A small image deblurring model, trained from scratch: normuon at rate 0.013, 5700 steps.
Rows from block 6 of a small image deblurring model, named by matrix and row number. Rows with one number belong to one channel. Each number is 500 + 25 x the weight over its row's rms, rounded and kept within 0 to 999. All counts start at 0. Numbers have three digits each.
After each channel's rows are labels from the 100 images, of 14976, where the channel reaches its highest value: "patch colour" is the nearest of a few named colours to the mean colour under the peak. Only what is clearly more common there than usual is listed. The data: crops of objects in photos (Visual Genome). In brackets: how many of the 100.
# convs0: first 3x3 conv (model.enc.2.0.convs.0.weight, 192x192x3x3, each kernel summed), inputs 96-191
# convs1: second 3x3 conv (model.enc.2.0.convs.1.weight, 192x192x3x3, transposed, each kernel summed), outputs 96-191

convs0.111:502519485487522500499498527519522523515532522532525484525571500497533516486541462542498430460488525483485515558513478505489469529521509475519531488507440467482442494510496476462469521477482518438513478517485464495504509505477489528501495492491487496484503503475518454543466534512503532479
convs1.111:473480504514490487531503538474488494511488544487475495484475493500481483480481561498500545494530518487490546541520519477489491505541455468475454514501490528527516486524503523500506538532525523549489539515469547486437468496478478469511455503481521504451489479461559492505470506516515499526
patch colour: black (40); white (26)

convs0.103:497465504491475499517482504509489481482493488499450501509486477487504510496480489440486536528551468473493482454503516511525508548448513496502493532509472506476525519508511524507486535469511521483530543510481516517480506488502481495499488491499472500488505488508515488501464506482499464475
convs1.103:488507482503503515528453474482483496501495504496544487507459500500497454481490538479461464453461452498487509522472483504479471487531500482449517556498508472463509506481457482485471501515513469490500481502517460471539521479490513489508538509539484490484488525490485473490481499521526503504
patch colour: grey (65)

convs0.182:566499528508503503537492478562485534529480503513520509491494512483510487478457518536496468497502495493468476567500505482497501467487485471507497464575497533504445496512528490476501513472490511471510491506539491485453455545519481486498574523501510516470458482495510524509444474476491527491
convs1.182:497516510532524510506486505463517547542512512459537500476447513492498523482463592516480496518503472502518491493508515537484513497551460508487511488465495512446492473465537502466509485503503504506515481491472512517503475480527525530483507479490508536493503531494496521503498505501490489537
patch colour: black (44)

convs0.115:528492465500486475441487487559514506479478502495536471505477551457511494526470518554482521507505498511473520572484501510484488487535479503504534547531527551505531494517522534508492493498493471504499511443516465514496512483556500475470506463496528551480499493498508511479471476486455509439
convs1.115:481500514465504461473496495522497535537542490490520491549517484515507523532461527484499472532518507520474486468435474506467464459557496489498435510497453495511483512503491515510534490534514474470508493523456477524498470515472510510488457517491542521523500512454538495510492469530488479473
patch colour: white (31)

convs0.169:547488515483530518600470518542530484484523505493512519478499511522518523465522503511495471509515522497469511497495496493496506493567483476516493474505502501520471474473542493501477493460479510537541505489475483524491464517429497473502607482478547470513490508486523488522495499494519515496
convs1.169:473540516481487506432534499501488486462503475523529484528552484525480498472511591490499517524485491494481506509519521497492548521533522520492513493481518513517490490482503508516483505530502497483518478535478517517467499498498517510476447445499476542487483506500491530479541510484507512514
patch colour: black (45)

convs0.50:579498504501518511524464468552474517518490500490553517487484544432489479545480494493514505486487515482513512524471526478495498460493490524523473509513562497520502530517494505510515527502515504536495509510512535514499494501517459459467538488479536510489490475469488497486449478470511495457
convs1.50:532515515525468503502492522468520549490475488483472452514497506549507554460541537458507498503525509482471473480525474450484502472554481457505497509512507528507515457502529483480493488533495520481493499495496473531486459486495553538539503465514463479513504521485538472467481520502523470462
patch colour: black (40)

convs0.60:487507500497542518562529462504489495505520499521520562528545507516477544477502524537489479490511533509476574517467505493496524494586523489502486482543538509509501485510459520473523491500508485525486488473507517487508458547504508465494530517453495481489507537490504524542467495518476510484
convs1.60:521472495501514494483473510541518502504518507505456488495483513498551506505507580487477500504514553513494509489513482544476517460550508498485503499520500475512457503463527507501533507521501505448495483498465515520554514492471509514518462481514475526524468492472534491498494500529516538496
patch colour: white (32)

convs0.130:519507502515484492442531532539473507490488500493546494505561519483498491495489481538491497506504504483472484525510468480485519480523513496515497442418506481496539455489457530506480505478529510438486472496497490507498492517500501539478521462480546518483508493461490471541517493495480535503
convs1.130:488509475459533475518505468512511495484484527504465520502453490533479508505499511524464528514504438499514468427446506481496489499509483441504481490503467509485496521480480486481488458525527489494510527472492510455507485463518490503502509491452527506505486498523481511496516481528504506574
patch colour: white (32)

convs0.177:535503491502541511562495522507498519515492515522519522491500530479536502472523501575496477445497496512484496485502496479513497509535524448522485490442505500505471507501503478502491519454479516493501457473482505510516500509463504524483572520491548550525497508473487480497496524509521525522
convs1.177:533485512476485510503481495523530512487516482492501473468466487479494512548524625430508492509516524486496500493536542490480498484558469530512493506494475504537534482496459475510473497510497514496495501485470501487470533527508493480515503481483510484493510494495467498477490521487471519491
patch colour: black (46); white (36)

convs0.19:442521544529508537454523518485484511492515505542478494531500518546503527503497560470507472456483538503546502452520497511502484549538486482493514478527492472505526512499497504516523501526515486480542522489493514508520470499507528521522533482521511500488520488508495531506496516530479453454
convs1.19:465486478495496499533515500476478495525483532508490504502501505483529531540485452472461506477481453535478515515401474529460475471515479526475486517462461504511442466516459472543488512498510488515510496544493477487477504475488472500507519484526509467516506495494501482481497490498505515503
patch colour: grey (60)

convs0.135:516513554506500529464559498504503524520513500543510511522518498500511507486491501501522492489519514510541519505529508523540500558502494539486463519498502500454500533493509516479526505516524461513494502492483510501474549535521537505531533501525494477493528486495494478508478511511491501515
convs1.135:469487528531516499534512466486489455502511479507487503443441527576507516512538559511422488537481508495542539481484500474512520443551469514489511491527475473472529465480452514467470485501479449485503516488454463514502464486513493512482469523479501456507529517516518512480494462493506516554
patch colour: black (38)

convs0.123:534504523503478497530512472564475496517478497532495501516472526529552515463460508511487510492518515514533476530474507493493507556511512486493471495540489459462522482520483479522485530481477503505500487473482517487456440530489477541496504446492540499493511517498498480540487478499523559586
convs1.123:488507521470467487489514514479496488481482496537484511507512505491482489514474533559503494519529496511497526466470465509537493484532478479443472511500501532460481532502497489483493468510485480488504485484444492504461472465533501472512510523513487483500457513530539529467503511507472516534
patch colour: black (41)

convs0.83:528530495504510495479486475550510472489468518537526511474531562460489537483474437520488515476481484492514516489493499451509488431514480495483473494515508503510523460541535504500506471512496467457545508506513485496510466498556473539488492480476491428516484505514518551537457495512519534541
convs1.83:466461453497513477545523516514506520510522524493526524534505518487527490460492537529476547522505532502512437520536498520485515522552517525508469511497499527475512517480510465492502544515525494502441485488486469496494535482506500475507496515441474510510497480495488513508466515526490483467
patch colour: white (26)

convs0.116:544477504502490485532477480523448494525460481473515476509513514480529510489503500582491516546467503478474467532500508490485473516529497449491503507472556489499484491498476509512472525488479491461516518474501517511448543511544483594497468446463504532489495507464510488521455501477521517464
convs1.116:506501490508517522550478486542473497515521526484530518471519494463512477547494556542491482498527491521511522503493473478504487509493498504441513554517475493482528529487503491477479519528517487514492449542434467504471446496510522498518485530466522482510495474495553484512486483508485494507
patch colour: black (49)

convs0.86:502490503506505537451505501529484542489494505511535513493518504521529515489481455528521439476497467500514569517501478512475506501516489482523495517524532482508506507479483494500503550485548525502537510545513518498470461524524497454493511444499532494499470483519504527483490503492514555488
convs1.86:517458476476506497549491521515532510492450482528508511497473472484510540531492544507497492525524493487501472495482502538477495449577449504461466501504463476525494487517509516477508467497486499483529514514451491479489470484501482509517490505561481487499497488502474489465491491483527496484
patch colour: black (42)

convs0.157:523495503514509512475477500528498518537505497462551518497490515488492501521544508381501497482511504504523467552521552504504493499479491521486505491464452475517523518516467520517510501497480489484510497502544488507503469518529499504510441497508509498455519514491533501502594541505498522500
convs1.157:519518486477496500536531518469520479477517509486488474505487507499496501508533504497499515516534492482445523519511443507446502490494545483535448479498514504465527490458461512503478449495502492484465436491486453503498507484472515501460522525486474517501508541547530544496504484484449492463
patch colour: grey (62)

convs0.31:434512534486491512554505491529527525528506510522522508510544544495467499502523508531514464522495504521491483455515535481466505513503520485501508497504499488444497516539555517484507501511497470502567506489507445471486490546507494534499502524525492538485491499498523460496502497517498524515
convs1.31:488480479482530509491514506525479483506519519525501520547516491469521528558498502488466509502488474488497518493482519534524458505464492470485512496497494486490492492501456522498491520481528503470476552478525490471486507491530552502529487470499456452513474473499488538537458505546512470518
patch colour: white (27)

convs0.120:519483512523504471512488537556514484480447528502498528486504522498524565466574543505491470487517469493505542537488510528473520498509493486509483532503490532501530495557490487507525453515475441497538495491452509523505486543540506500524485529514488520508502517513532520508475503531484482451
convs1.120:458480481488519529497541530541506464475524482523469508500525478530476542466526493534481510488501461500491540477481481483478458472542497504483488490508515491502431512469531535525507540534525499459508501500513489485491506443509496491509503482512523471525485504540512519524500523533514488501
patch colour: black (38)

convs0.95:527456502492478507518495518497498501479497499495451517524500507514497482492485516595501509508499479496476571516479484527496471539594518479514508503554528533466506508509524488510494504478497468482517517505518510487470449494503505512528498497492496498469519498495522497529469521531469507419
convs1.95:536474517474473516485509497534452533530508514431501477510520502531467479499519539458476527521477500495520469519513476476500517411504474500475464530483483508476503474461475518500513465491516534502525475509435511516512498524506530500487501522471519518510474539450502444544486474521487538488
patch colour: white (64)

convs0.167:529526513485500481501509506495491519506502494470505469494479510496480481526484506488495535540492483493491486494501523509452481529514500422509506530510542495492443485482554514512514517485524490521521497489495512508513480497555490528485463520497510497473507489472510502531423515508489512451
convs1.167:494544469480484475507498502500538495514513505469488494481553493496485505539521503492504493516522518511502536473479498516544505493530492504488546479531458497522577544501506520542535492502536472516495472500459476514505449521514497443536483499450497496459485503491484494507438505486464483470
patch colour: black (43)

convs0.136:466534513537509503479519522474501490505520522573509481491501449503536457505491543454458479506506492479480486494500531511553480475504508464498484513435555513510532490527441495489482487554488542519500495485464502497521514566529499509515522549502482562533515511469495514516454518505460514467
convs1.136:461486503538498495495490498514465485502509495527497457496407489437486478482488552545473542495487460501479543541521509480507475502485472519498514513536491511494524494455479513526518500495515499497504509509528491526501510515490512494504516497515494505536472525542521528537518464525514514520
patch colour: white (29)

convs0.170:529491486513519465582486496519539520478480502556504498512495517485551488490506454571500495489491493482495494496495491452457494530523497483493515521491534506512445509493524490522503534460495541492501479507515517496498498507492485494498573518500534543486464516476530481509475499506499503477
convs1.170:506478507503514502521491499496533489505498501451520466486457497501479501497480621457516488467504476492478525504510505521516494471565531477481497533493492515460475505479516524502526487524471555501512493523438560490515506489511514499523487485498502482485492545497526453506497506475512489488
patch colour: black (48)

convs0.133:489507476492503487527495473452489497487531475498467482439490518494499467468472494577496467526488476481468520476507499492480497498590494507487499509508565518494500505473549476494493476484492514524506481464517427484503475545451515513518489494479529499484497520489484487457527483468492503500
convs1.133:498520482503532511473517500536516533494503514471465484490503504518476494514510543444527558476466474500502487512512525496502481463496492471490507497498529520500501518540475526545493461503526485510484510512518497513471507496485489468512459495516459486504492489484496458527471476519486490501
patch colour: white (54); black (42)

convs0.62:500489500490503509524472496505500493516506500513543543487491471447492506453480492549491502475515504491496537538471509493492496458483480521495521510517535499511486514504518491503500483481475465482499512496507539499471490517531489423470579478498544513470497520527493425518457478491472524513
convs1.62:531487512471522532502522498536524482548512508544496489555472452522518527466488603476506453465531496478542509495507490497447473510497500481448468471525505472504487500468520502498509555502493470519486512491507457506523544488482508491534449513494468478513492520515508539481492481487483488514
patch colour: black (48)

convs0.57:492465450497485454513493494529522520508472516472520522508513578503501486517491529527500475477484505484494525513499515496522514487521486515527492519528525509530484497510517529524486493511510527487513495498467518500519481515517492501500547449477525522497498548517532496517441506495512517575
convs1.57:487498539505481511501523503491500512500510492518490510488541499511486464475527543476457502534501501504495436471473500452437480507542477478517503492488481487452512541525482507495498516499517509490511504463445483492486535480488482507501507485485425469479491507487481503499455498505501503508
patch colour: black (41)

convs0.114:452491486513518468488536544459488475493509492563499536434519515434524494462515536463498475480507513494507467460493509504538515475486501500529484496532474465494548505466480513458509521506487483474479487517457461506492471464529498512467526561465470456531457458531486486499554489493497482493
convs1.114:497537489463474491493492510483537469475506504499521492512484518560467448480455537518486490504464462477498470487465504456457471528493489459491481539511514505468523490492502500513500497524506477484515487519519483485502496493485537485560515522518492531538528523547480515488457517530525469493
patch colour: grey (71)

convs0.107:575516469482467479524501484490465509495459473445503452499462499487482479478495522539481514506469494497468519558494539509484506507496464480505458502517507472476465481470488482499486442478494473517543474503483507518476475508534502478486520513513464512487507505466512486480487504473477546524
convs1.107:489539493479504501524489485523491474504503473506520526484559481472490461499508530514478450491478521512510506491499464541510478505525531517495480535493560524485495526518442475512485533504518530532495513566448537506516442473494464519502493441474538478475479536511487474492508513491529499500
patch colour: black (47)

convs0.185:560481467491543501545509493556508484523502516512484550501469524483554522475497475490513484479537493501531527518487484494509506501470511481514493508469529514492507514505514510498522502494514498493502522488506515527499487515519511475496568523468548524537511515486487532512469477482468518491
convs1.185:509520503516461531515532481499481517517530515516553535517523469514515451499466597463481472495525484495477510502507514501502509486561508498495473499496473504512526505479509484499450507508463525507516479511437493514497514501515485507540489484522516490479498504490523483543494476522515495495
patch colour: black (36)

convs0.184:539519495503522475585468515559503497471504517527542511477499514508533509488517483535487487485513494504508509476490458478491511480546505464489509519474491506499486499462582470490496487489498549474550501518474473517482465496483498487489536504472517490512474520509540505495488485501508520520
convs1.184:521454517487489509469480541463552497492517473466484498523482510520510481501477621477544509488486500503491486512527484468509497493555483446500505500513511502496503507512498496546485540477508543557499478525453522497525509520508489494565498497526480493483495504536466500509487520466499497508
patch colour: black (44)

convs0.188:510514483487507495580483478477499465516497483544528477470492507459540489518503489489501524493472525498511510572456515467508489456506499499483485497464510541473506512528497471483480461503495518461541516478532456515477493523460497490490562500505545517481525478466498458504450477477491502511
convs1.188:488503516517471497482477484514529506465483475531507494499474473528486535464460557507526480506558532517525538480486489509456528539527496523500474475476441499493528501479489483475487481517514503466490461453510460497496522521474519497475470489497492526443473532464462511486520478506499524499
patch colour: black (36); white (26)

convs0.139:494495487481510504474464488482497500501504519499468485486569505484496514470531484453493492494510482508482511528513499515512492513503503531519536486519493505486511478536462495476481496489493500481511504485486520498529504517503488493512543506477498497490498504482484455523420481499508470451
convs1.139:446563478488501478513479512504499507490536540481442483524493508502503501463506548546454521525499487475516482493535500534509495498515504511494492513521497473507510485468516507543514461488467469553485492474522481514496498493469465468490485501475511523485509513475505504492508500504515547510
patch colour: grey (61)

convs0.91:496472474487475489491496480533507508525482481473487510467503510478487515472493483605460507504497461491473562523516487467482472504553482485485488519492547539492493521500478500492498549480516461503469485489530462471502500511486523482509541531500483525482515492483495530480486466484492510491
convs1.91:479515477480516511454485518539507494511495510478506464484498531506486479535538546454448529472479518488524511519469517515497506486480531514543476500503504502473482467452466491505484432507500493499517482504444546531517500512474519492487487469505539500502494508463526474535467469521474546461
patch colour: white (58)

convs0.81:472511506494494489543474476506491519530510511602543527527503540446527462533460479540499520529539509487527496560477540503493493486444493474501473507569508487499484472486512509491510473518508475461537514499494505501491503509508506550470531464517500542497506505480486454549475519500511459504
convs1.81:507539498516533480512485444546516528526448501495517442499511473499495497515508530502534522467481494510476550461482500512479477496588496514484502465499485516515486485557525499494509525475532479481508487459457495494518486504523488503518507530469484435531524500525486514470494492484500489515
patch colour: black (37)

convs0.127:564525495518485501554481513527522500487473515520503461496489525437566471503527492540516479495532508498509540545487487502492484543464500496490485484498503496527533504495482511510513523494486490499484487496503437517456455534503509528482518485515521533512505483509511542454460524489517535493
convs1.127:474480526455471513484525486487518502504537477492525516507534509510494501480456549520513492486495479511496468448511513499511475441549522508499516477476510452461489473530452494466463462488473438504496496480483459479521476514500448466483460463489448494473523484501518488477517483469482511534
patch colour: black (44)

convs0.109:515510476475516476544504481516529486513475490529498530489516556475458469535513475524499482524506502511511544544491481500485502506525495447509502514484534527500492508502511497507498513515484489476554507466501494506462508505521471502530509479510525564496526503478490469532394487489501546494
convs1.109:516448512553532486522498504518463495538503528461506488543473466469465472534477526512465514508500532490449516469461503508511504466548513495505533538502462470494475493503486494544515504551513492489526488467451498479490495502497511492501532499453522491497486497488497516480472481437449473507
patch colour: black (39); white (27)

convs0.89:525476506522508522522511475507510518533485503527495500495533561449508493495516521544504485487502493509466565497525523497470498483571503484496518483541534515521466490440522488504504465487512518493444562475502454500501502491508510548493511508491464525479480517486527490521490497502483515481
convs1.89:520463487489484522488545531517486508510496527482502487492434481492504496535483533463472549499507494489514479494473535517508491511512478522487517491508513460485504513501529552540515477520491517480525493473451507509490529462491487497486470503513496520495519514451507468498476487524506475485
patch colour: white (67)

convs0.10:482544497506501473494508529466478504489490512573504496525477528514548508476505561542517482509513516495533530438528519469506515502486518520526484492553429496514531489480457503478510523516530543502517528490474510462509467486496508493517491507504454513538496491484487516537464470497481557528
convs1.10:485492504470486472497492494461520496457540555507483462516539483499507491523486469491484521479455470472487446517430520478560494551436477482497492522468491526476465531486503492498541512485501473524514522515489473519504519508495531499484492529521526502476517478495545524526513512491511492487
patch colour: grey (62)

convs0.162:452491522513494501527462475448505504516541522511505493486546492500514529534480502563517539494502508506476528548504503478509507511486502504526507530473537547498494519437520497487543500526542496511540514482488490490545477527500495504528483496500480512501470528505517505520467510535469488472
convs1.162:511475505519487553487481489515477515466507527461460511547503487518490523531525518467484514485468498483530498478471487485494470518502513482510521453516490512503479502465544492503503491511454463485467520484466508517487510543486477496515504416519465527521488487441525470534460500499544484489
patch colour: white (28)

convs0.131:518486484490489486540465498577524503498492497462568487470522540443513500524527491548495501470491545502495538485514514495511500489509519496488477507516507524524468500468483488495483511469519519482512515495464552497512484542517468471493433471507501510486474505506511510515453500487527519467
convs1.131:518533521473459514472521521491479474479494521513535491493532469526503516485493544466523528486496450494514493492517473497502541468521520461501477459505544511516469529549493518540507526512529523514522496500423487494497492482501502506510537498467519514488487453489508484524494508488501510525
patch colour: black (52)

convs0.175:546483462514496496537479523525510511502494498529502489516481504493520511485500523520490488460496506485501514503489493503514510482592498484487494483503517489530486497435484513517531481518491503509501550505502462516496443532502516524489617495478527511520510532502520518544462491489491514503
convs1.175:526482507476480454483505448485538455489517528461479497510502484502502493508516523485472472503481450450520478475537494530466510492533467512524498513498496543519480501479482498495495546477496508528500480499443533471522495521499443490483497487523491488506522479517502484522485520460501500511
patch colour: white (29)

convs0.183:556508482502492483509504500523490531491474495545520490512504524484523480460498510508477436486513512536469567447503489513507489485560526491505493520487552494477539505479495495515479514478517507499515491503508508517505477532531508491501559498488546532461478503498545485548433504505483526495
convs1.183:493534497470481513531490448506535495507503500523509516497461495491486500511514613448521477481495518520474456507526524509487476461530511507525497509500488529496500471489457499469532512521525463488492505494431489515494486515473486518504500487493519526529504511486510455494523528516516505483
patch colour: black (44); white (25)

convs0.74:492518461476498490472492503513497520490491496527514445469509512502546504488483472507499527503491505508512530420468485495520487491497497472474503490501470493495475491432490496486534506499491470443518499487514507488531512486517498559518577501445511495469490539498497482492500483496475485490
convs1.74:488520496459502503506500523488504482484507510499504484490427536488485490471473543487467522468470515517468486545493522529500520511527540508461461488510553499505514494486475507507519460492482506534541522530491484577458511472517484475551492497486509536475523499484480517508526479503517502479
patch colour: black (45)

convs0.112:546519449485512492513510508518490511529486474477543486501537514467487482494462508478457490484495502507520514549517483490468520504524515477520512515518473464542468496510472483528508497480493486479506482473490456500522474509545505554505544511498503494476464506501499494560489479496504549486
convs1.112:506520497463483523501499505493497495506469522510519492527505483435532483473547555508478526495518499523516469485542514538516500501564495529503500511531506524435485474474514466496549483483510486480493480483430511472478471520482445515486482521471512508492512460486485505507483501470523440485
patch colour: black (54)

convs0.48:509478500515517499498518502513477487524496502509504544530488501492539520487525515546513506501488530517499585506482507491479491454524503476524497538534555498507544515525542499481507503521495516477465511481521464485478487533502525480474588513514491526485520504493501495571494526508483495528
convs1.48:492478500528505516522517481486546507506498490494513508469499503448466516429489555456488503465470469525468492514519519499486498549510495502476465512504466495529486460489472496506520508488525495548487489483464461496498472479502498497516453499495487507500515479476499501487463477507480530485
patch colour: black (41)

convs0.176:478515501495501507592505491511499508517535515518493529477480529512507491548514482544498500485497491491538528500494518508492504449548499481502491481477538478513513504513551510504492480491503477464507504474493478518531509470550522463501536524493525516506506521512455469542486544503495493513
convs1.176:542498500522524481491512492516575497492491494502502523523464499518493488467496595454483480491467501457561500517496489517522478530528537484527498493508500476486504497484515504448504521462471512501492519488473501506510506516498536487487512481470479513494502461508502494513446519510492541482
patch colour: white (27)

convs0.66:569487473499514503494468502531491511523502496518494489510484520550525523522465489543518496518532491495512515545451488455494484499527494499488458505567556517508475509446473520501472470490526477494493508498482485520515473498581506564485577492480516521508511501478509514551500518508483553524
convs1.66:499489459476518514531515522498552489508463511552523494461479524469481496479490563497504505517486481533510534449506545519503497485550450540457511473511522508569516484508497501509496461494489526495532505473432491480463490461496521510446525511494513498515509550502518502499519496504511510529
patch colour: black (45)

convs0.128:471501546513489503510557507506511516501488501482453513506508439560470480496498498467500520515529484477509540497517513527487517522476487495524518490508466515511555533511493505492499448513484464523501514510518463499475512493498529518510507490495503421494507531483533481452497547526525493506
convs1.128:449517460501535473492464427446500503509494493493505513470467504472477508497506477500461480461463473493503516513483471471519458429489492499442498555516480469466532522492506513527495493487502469521507505511453480462448482489494501462493533535513497482487470490492528509509472509491513536494
patch colour: grey (62)

convs0.119:540476465508498503498505514519496547506485499518510470507493498492528475512491501546498507449506495495486527552477546496471496510539489473493486515532532498528527517477499530528506492455485473504475523489494492535514468509516508524518553500488511503483526533495548519532541512501508486475
convs1.119:482454507483543506484494498506510442517512477515486528505441466498517488520451541460455481497502494503468484471456476562470473494528488497505531497517493494549500519490476531554527519537475527500498528506452489506488486509495491501477507504503486487501502468454503467522442520538530490500
patch colour: black (44); white (40)

convs0.58:525466493507520488584492491554522481542491489522503491485515564480488514511502503492514483528483512483496481499470482475448506492567481439481501481507500481515446509493499531489496496505484469528496464477491504495463538491526482528508515509506507565490502523478531489504507492501486503457
convs1.58:544522481477509496463479468549532522477502520447523500482500490499507479522506552489537503503468497498504514508508539529544497480542520496478490495483496510476509502528495472521516473497508534456482486546411511497508472539513506513476550483488519478540502496514477476492512522496480506516
patch colour: black (39); white (28)

convs0.141:527452472511481497512466470583499495498510495508498489471525527463493497470516501558523456495534480500486508534484497452482500467492474439493491520485532506515505482473522498529518501507495468511533524536482508517512532496495485503500482479505494525500486496551502507531550518499527481522
convs1.141:479473493501553513494524494474523473505509495469516495495507484506497485549442522498458538477525527528512494458459500535489478515523485503485503503524520501496510526520474496493523503482533511552510506515466497481489496483510468441481501502510489459489511507524529512483464519488488486462
patch colour: white (33)

convs0.102:487468482482524494494508517534501534518521514530504504518534495511529481525447518492510521491492487523468533564485474488504471505527511518472517471525504488515541474480554492472511516486462486536438511498484473492507488519565499477493533476493512523489509516490526510540528493501528505493
convs1.102:502496459507482476525500489470493460510496490484522484507475511525548495485473545483467494527530441541497486513454509561478510470504479536513493506499498470502491456503470518496496467490473504487515493509510487499486511498501516526548473529463476497468505495487480499490444494519536466496
patch colour: white (25)

convs0.118:576478501474507508511494475535483474493474497472505511488516477552497509473473511500511457492504520519472524581506474473522536522489511531484486467508497509491472494439515466484487505506514488530528466520484479498499505533550499488484570505485537497508482448487470519546461502505485512497
convs1.118:487474484476464504522495519467490483515493488525487532484494496458558510492526559508524515503517516521496527504482531491494496520565529507485486502519484473485500464505463464497520489517516464473517475508452471468475456465508556529513479463479504546527524479493481528501530519497500490501
patch colour: black (38)

convs0.77:488515531507509511558519465566491524499501456512498479499502487492529512534480503459520500506499512504502518521501486498496474507493502449477520465511519469528513488533507480525517495504491486525489514488506482510497442542522499490522507479527533539464465497463540472538560493505484513395
convs1.77:527494498478488545474511487468501523487490493493552494528516505483502499500479500506490448468494532509499508518496526520489450466520479481493558495474509474501535522494461489483479516510459480508533531528456506508476522530509513497543525507513492458473503530502459499501408482506521478500
patch colour: black (39); white (29)

convs0.94:535472483499478464530494491535501500479512493468475469480439484492539489542494456538488480512487484531477567545498468514484519482471495526480519498495489508498489483429476487517511525480488496535517484484491495543477439473458518468514530496462508465489486499515515487515438507504465521472
convs1.94:516513501467480512512500513497476480488523479487508488510542524487481460455515525461488543515450493520493471526501518491466491483520554502523500503470520512464495499513525523466475472537521507489501507506437470497482461518463494519478545474518493516496485478479523496452507480465472485478
patch colour: black (38)

convs0.64:540475517519526499536519463539512506515493524477513512516551537509510547522504503552519497492502518522502528498495467479528509466534500485484504494488565518494511502458512486492491483480519514518531515549518521510454522484558502482527497505496479497512512521546505494538451520509505515496
convs1.64:493505523497542492540520489486527491500495495462495467476495479478460501477486509478459498493486466505514482496467486504527489478496491490519475491535460550549516485473527532477482511477554534498526532494455503532431515479524501541484529486511496479541516494483556475536484490557496479524
patch colour: white (39)

convs0.134:507496502485482489476504503521498491504483505521485478542491507470525466460545481479463473509464488476502534563511491509481492488495482491523495523473531493489489503491503482532510495519485505516516502493517450513523500494514503435523480494481504477457517486526509472502460527492502513499
convs1.134:543452467488464539514517544532484462485518555508507531516479469471524487530445525503488509517530467531483475467476463519458439422558495487458542489525545484520499509530489519513500524503516503501471531481495514483506473471490491471480526502501494493505482519506529504529485464484495531493
patch colour: white (40)

convs0.16:473494491490513506432486498474539503498495512560454474518504495507496503488534503537469495515460458493457539505489525522507509489476514515507511528568473461495516473476487486482479540539496521494537490492493492489527436478521511515525430486517513506479512537487510482527477504511505459527
convs1.16:495493522508482473525471475526460494548527526505528513461470518499490464485507497459426530509512526535476514491476513508486511465481480536506518500499489539507493539549465488493539547502504525507488513511499548546555493510518493475454502488491514491507511504502454494520518540498479527519
patch colour: grey (61)

convs0.121:480454482475502500464473492464491507488503519487525519549422461511548487524475448531493474536517502493510508575496506512529494478489509507497477520542541491505511500519512516492525488525497528505450516510476510483510577470493519524496507492502515438502490495504494507510473476510506521545
convs1.121:516447547506542502517536515539522508493472519496509524442477493472454473502555582510464525504515521503490528531497515507458477518537471520506481512537477468510501525493494463480511468511440482455482510443502485485498509474476507496512487530540500476505475504488488512517502475505473489480
patch colour: black (37)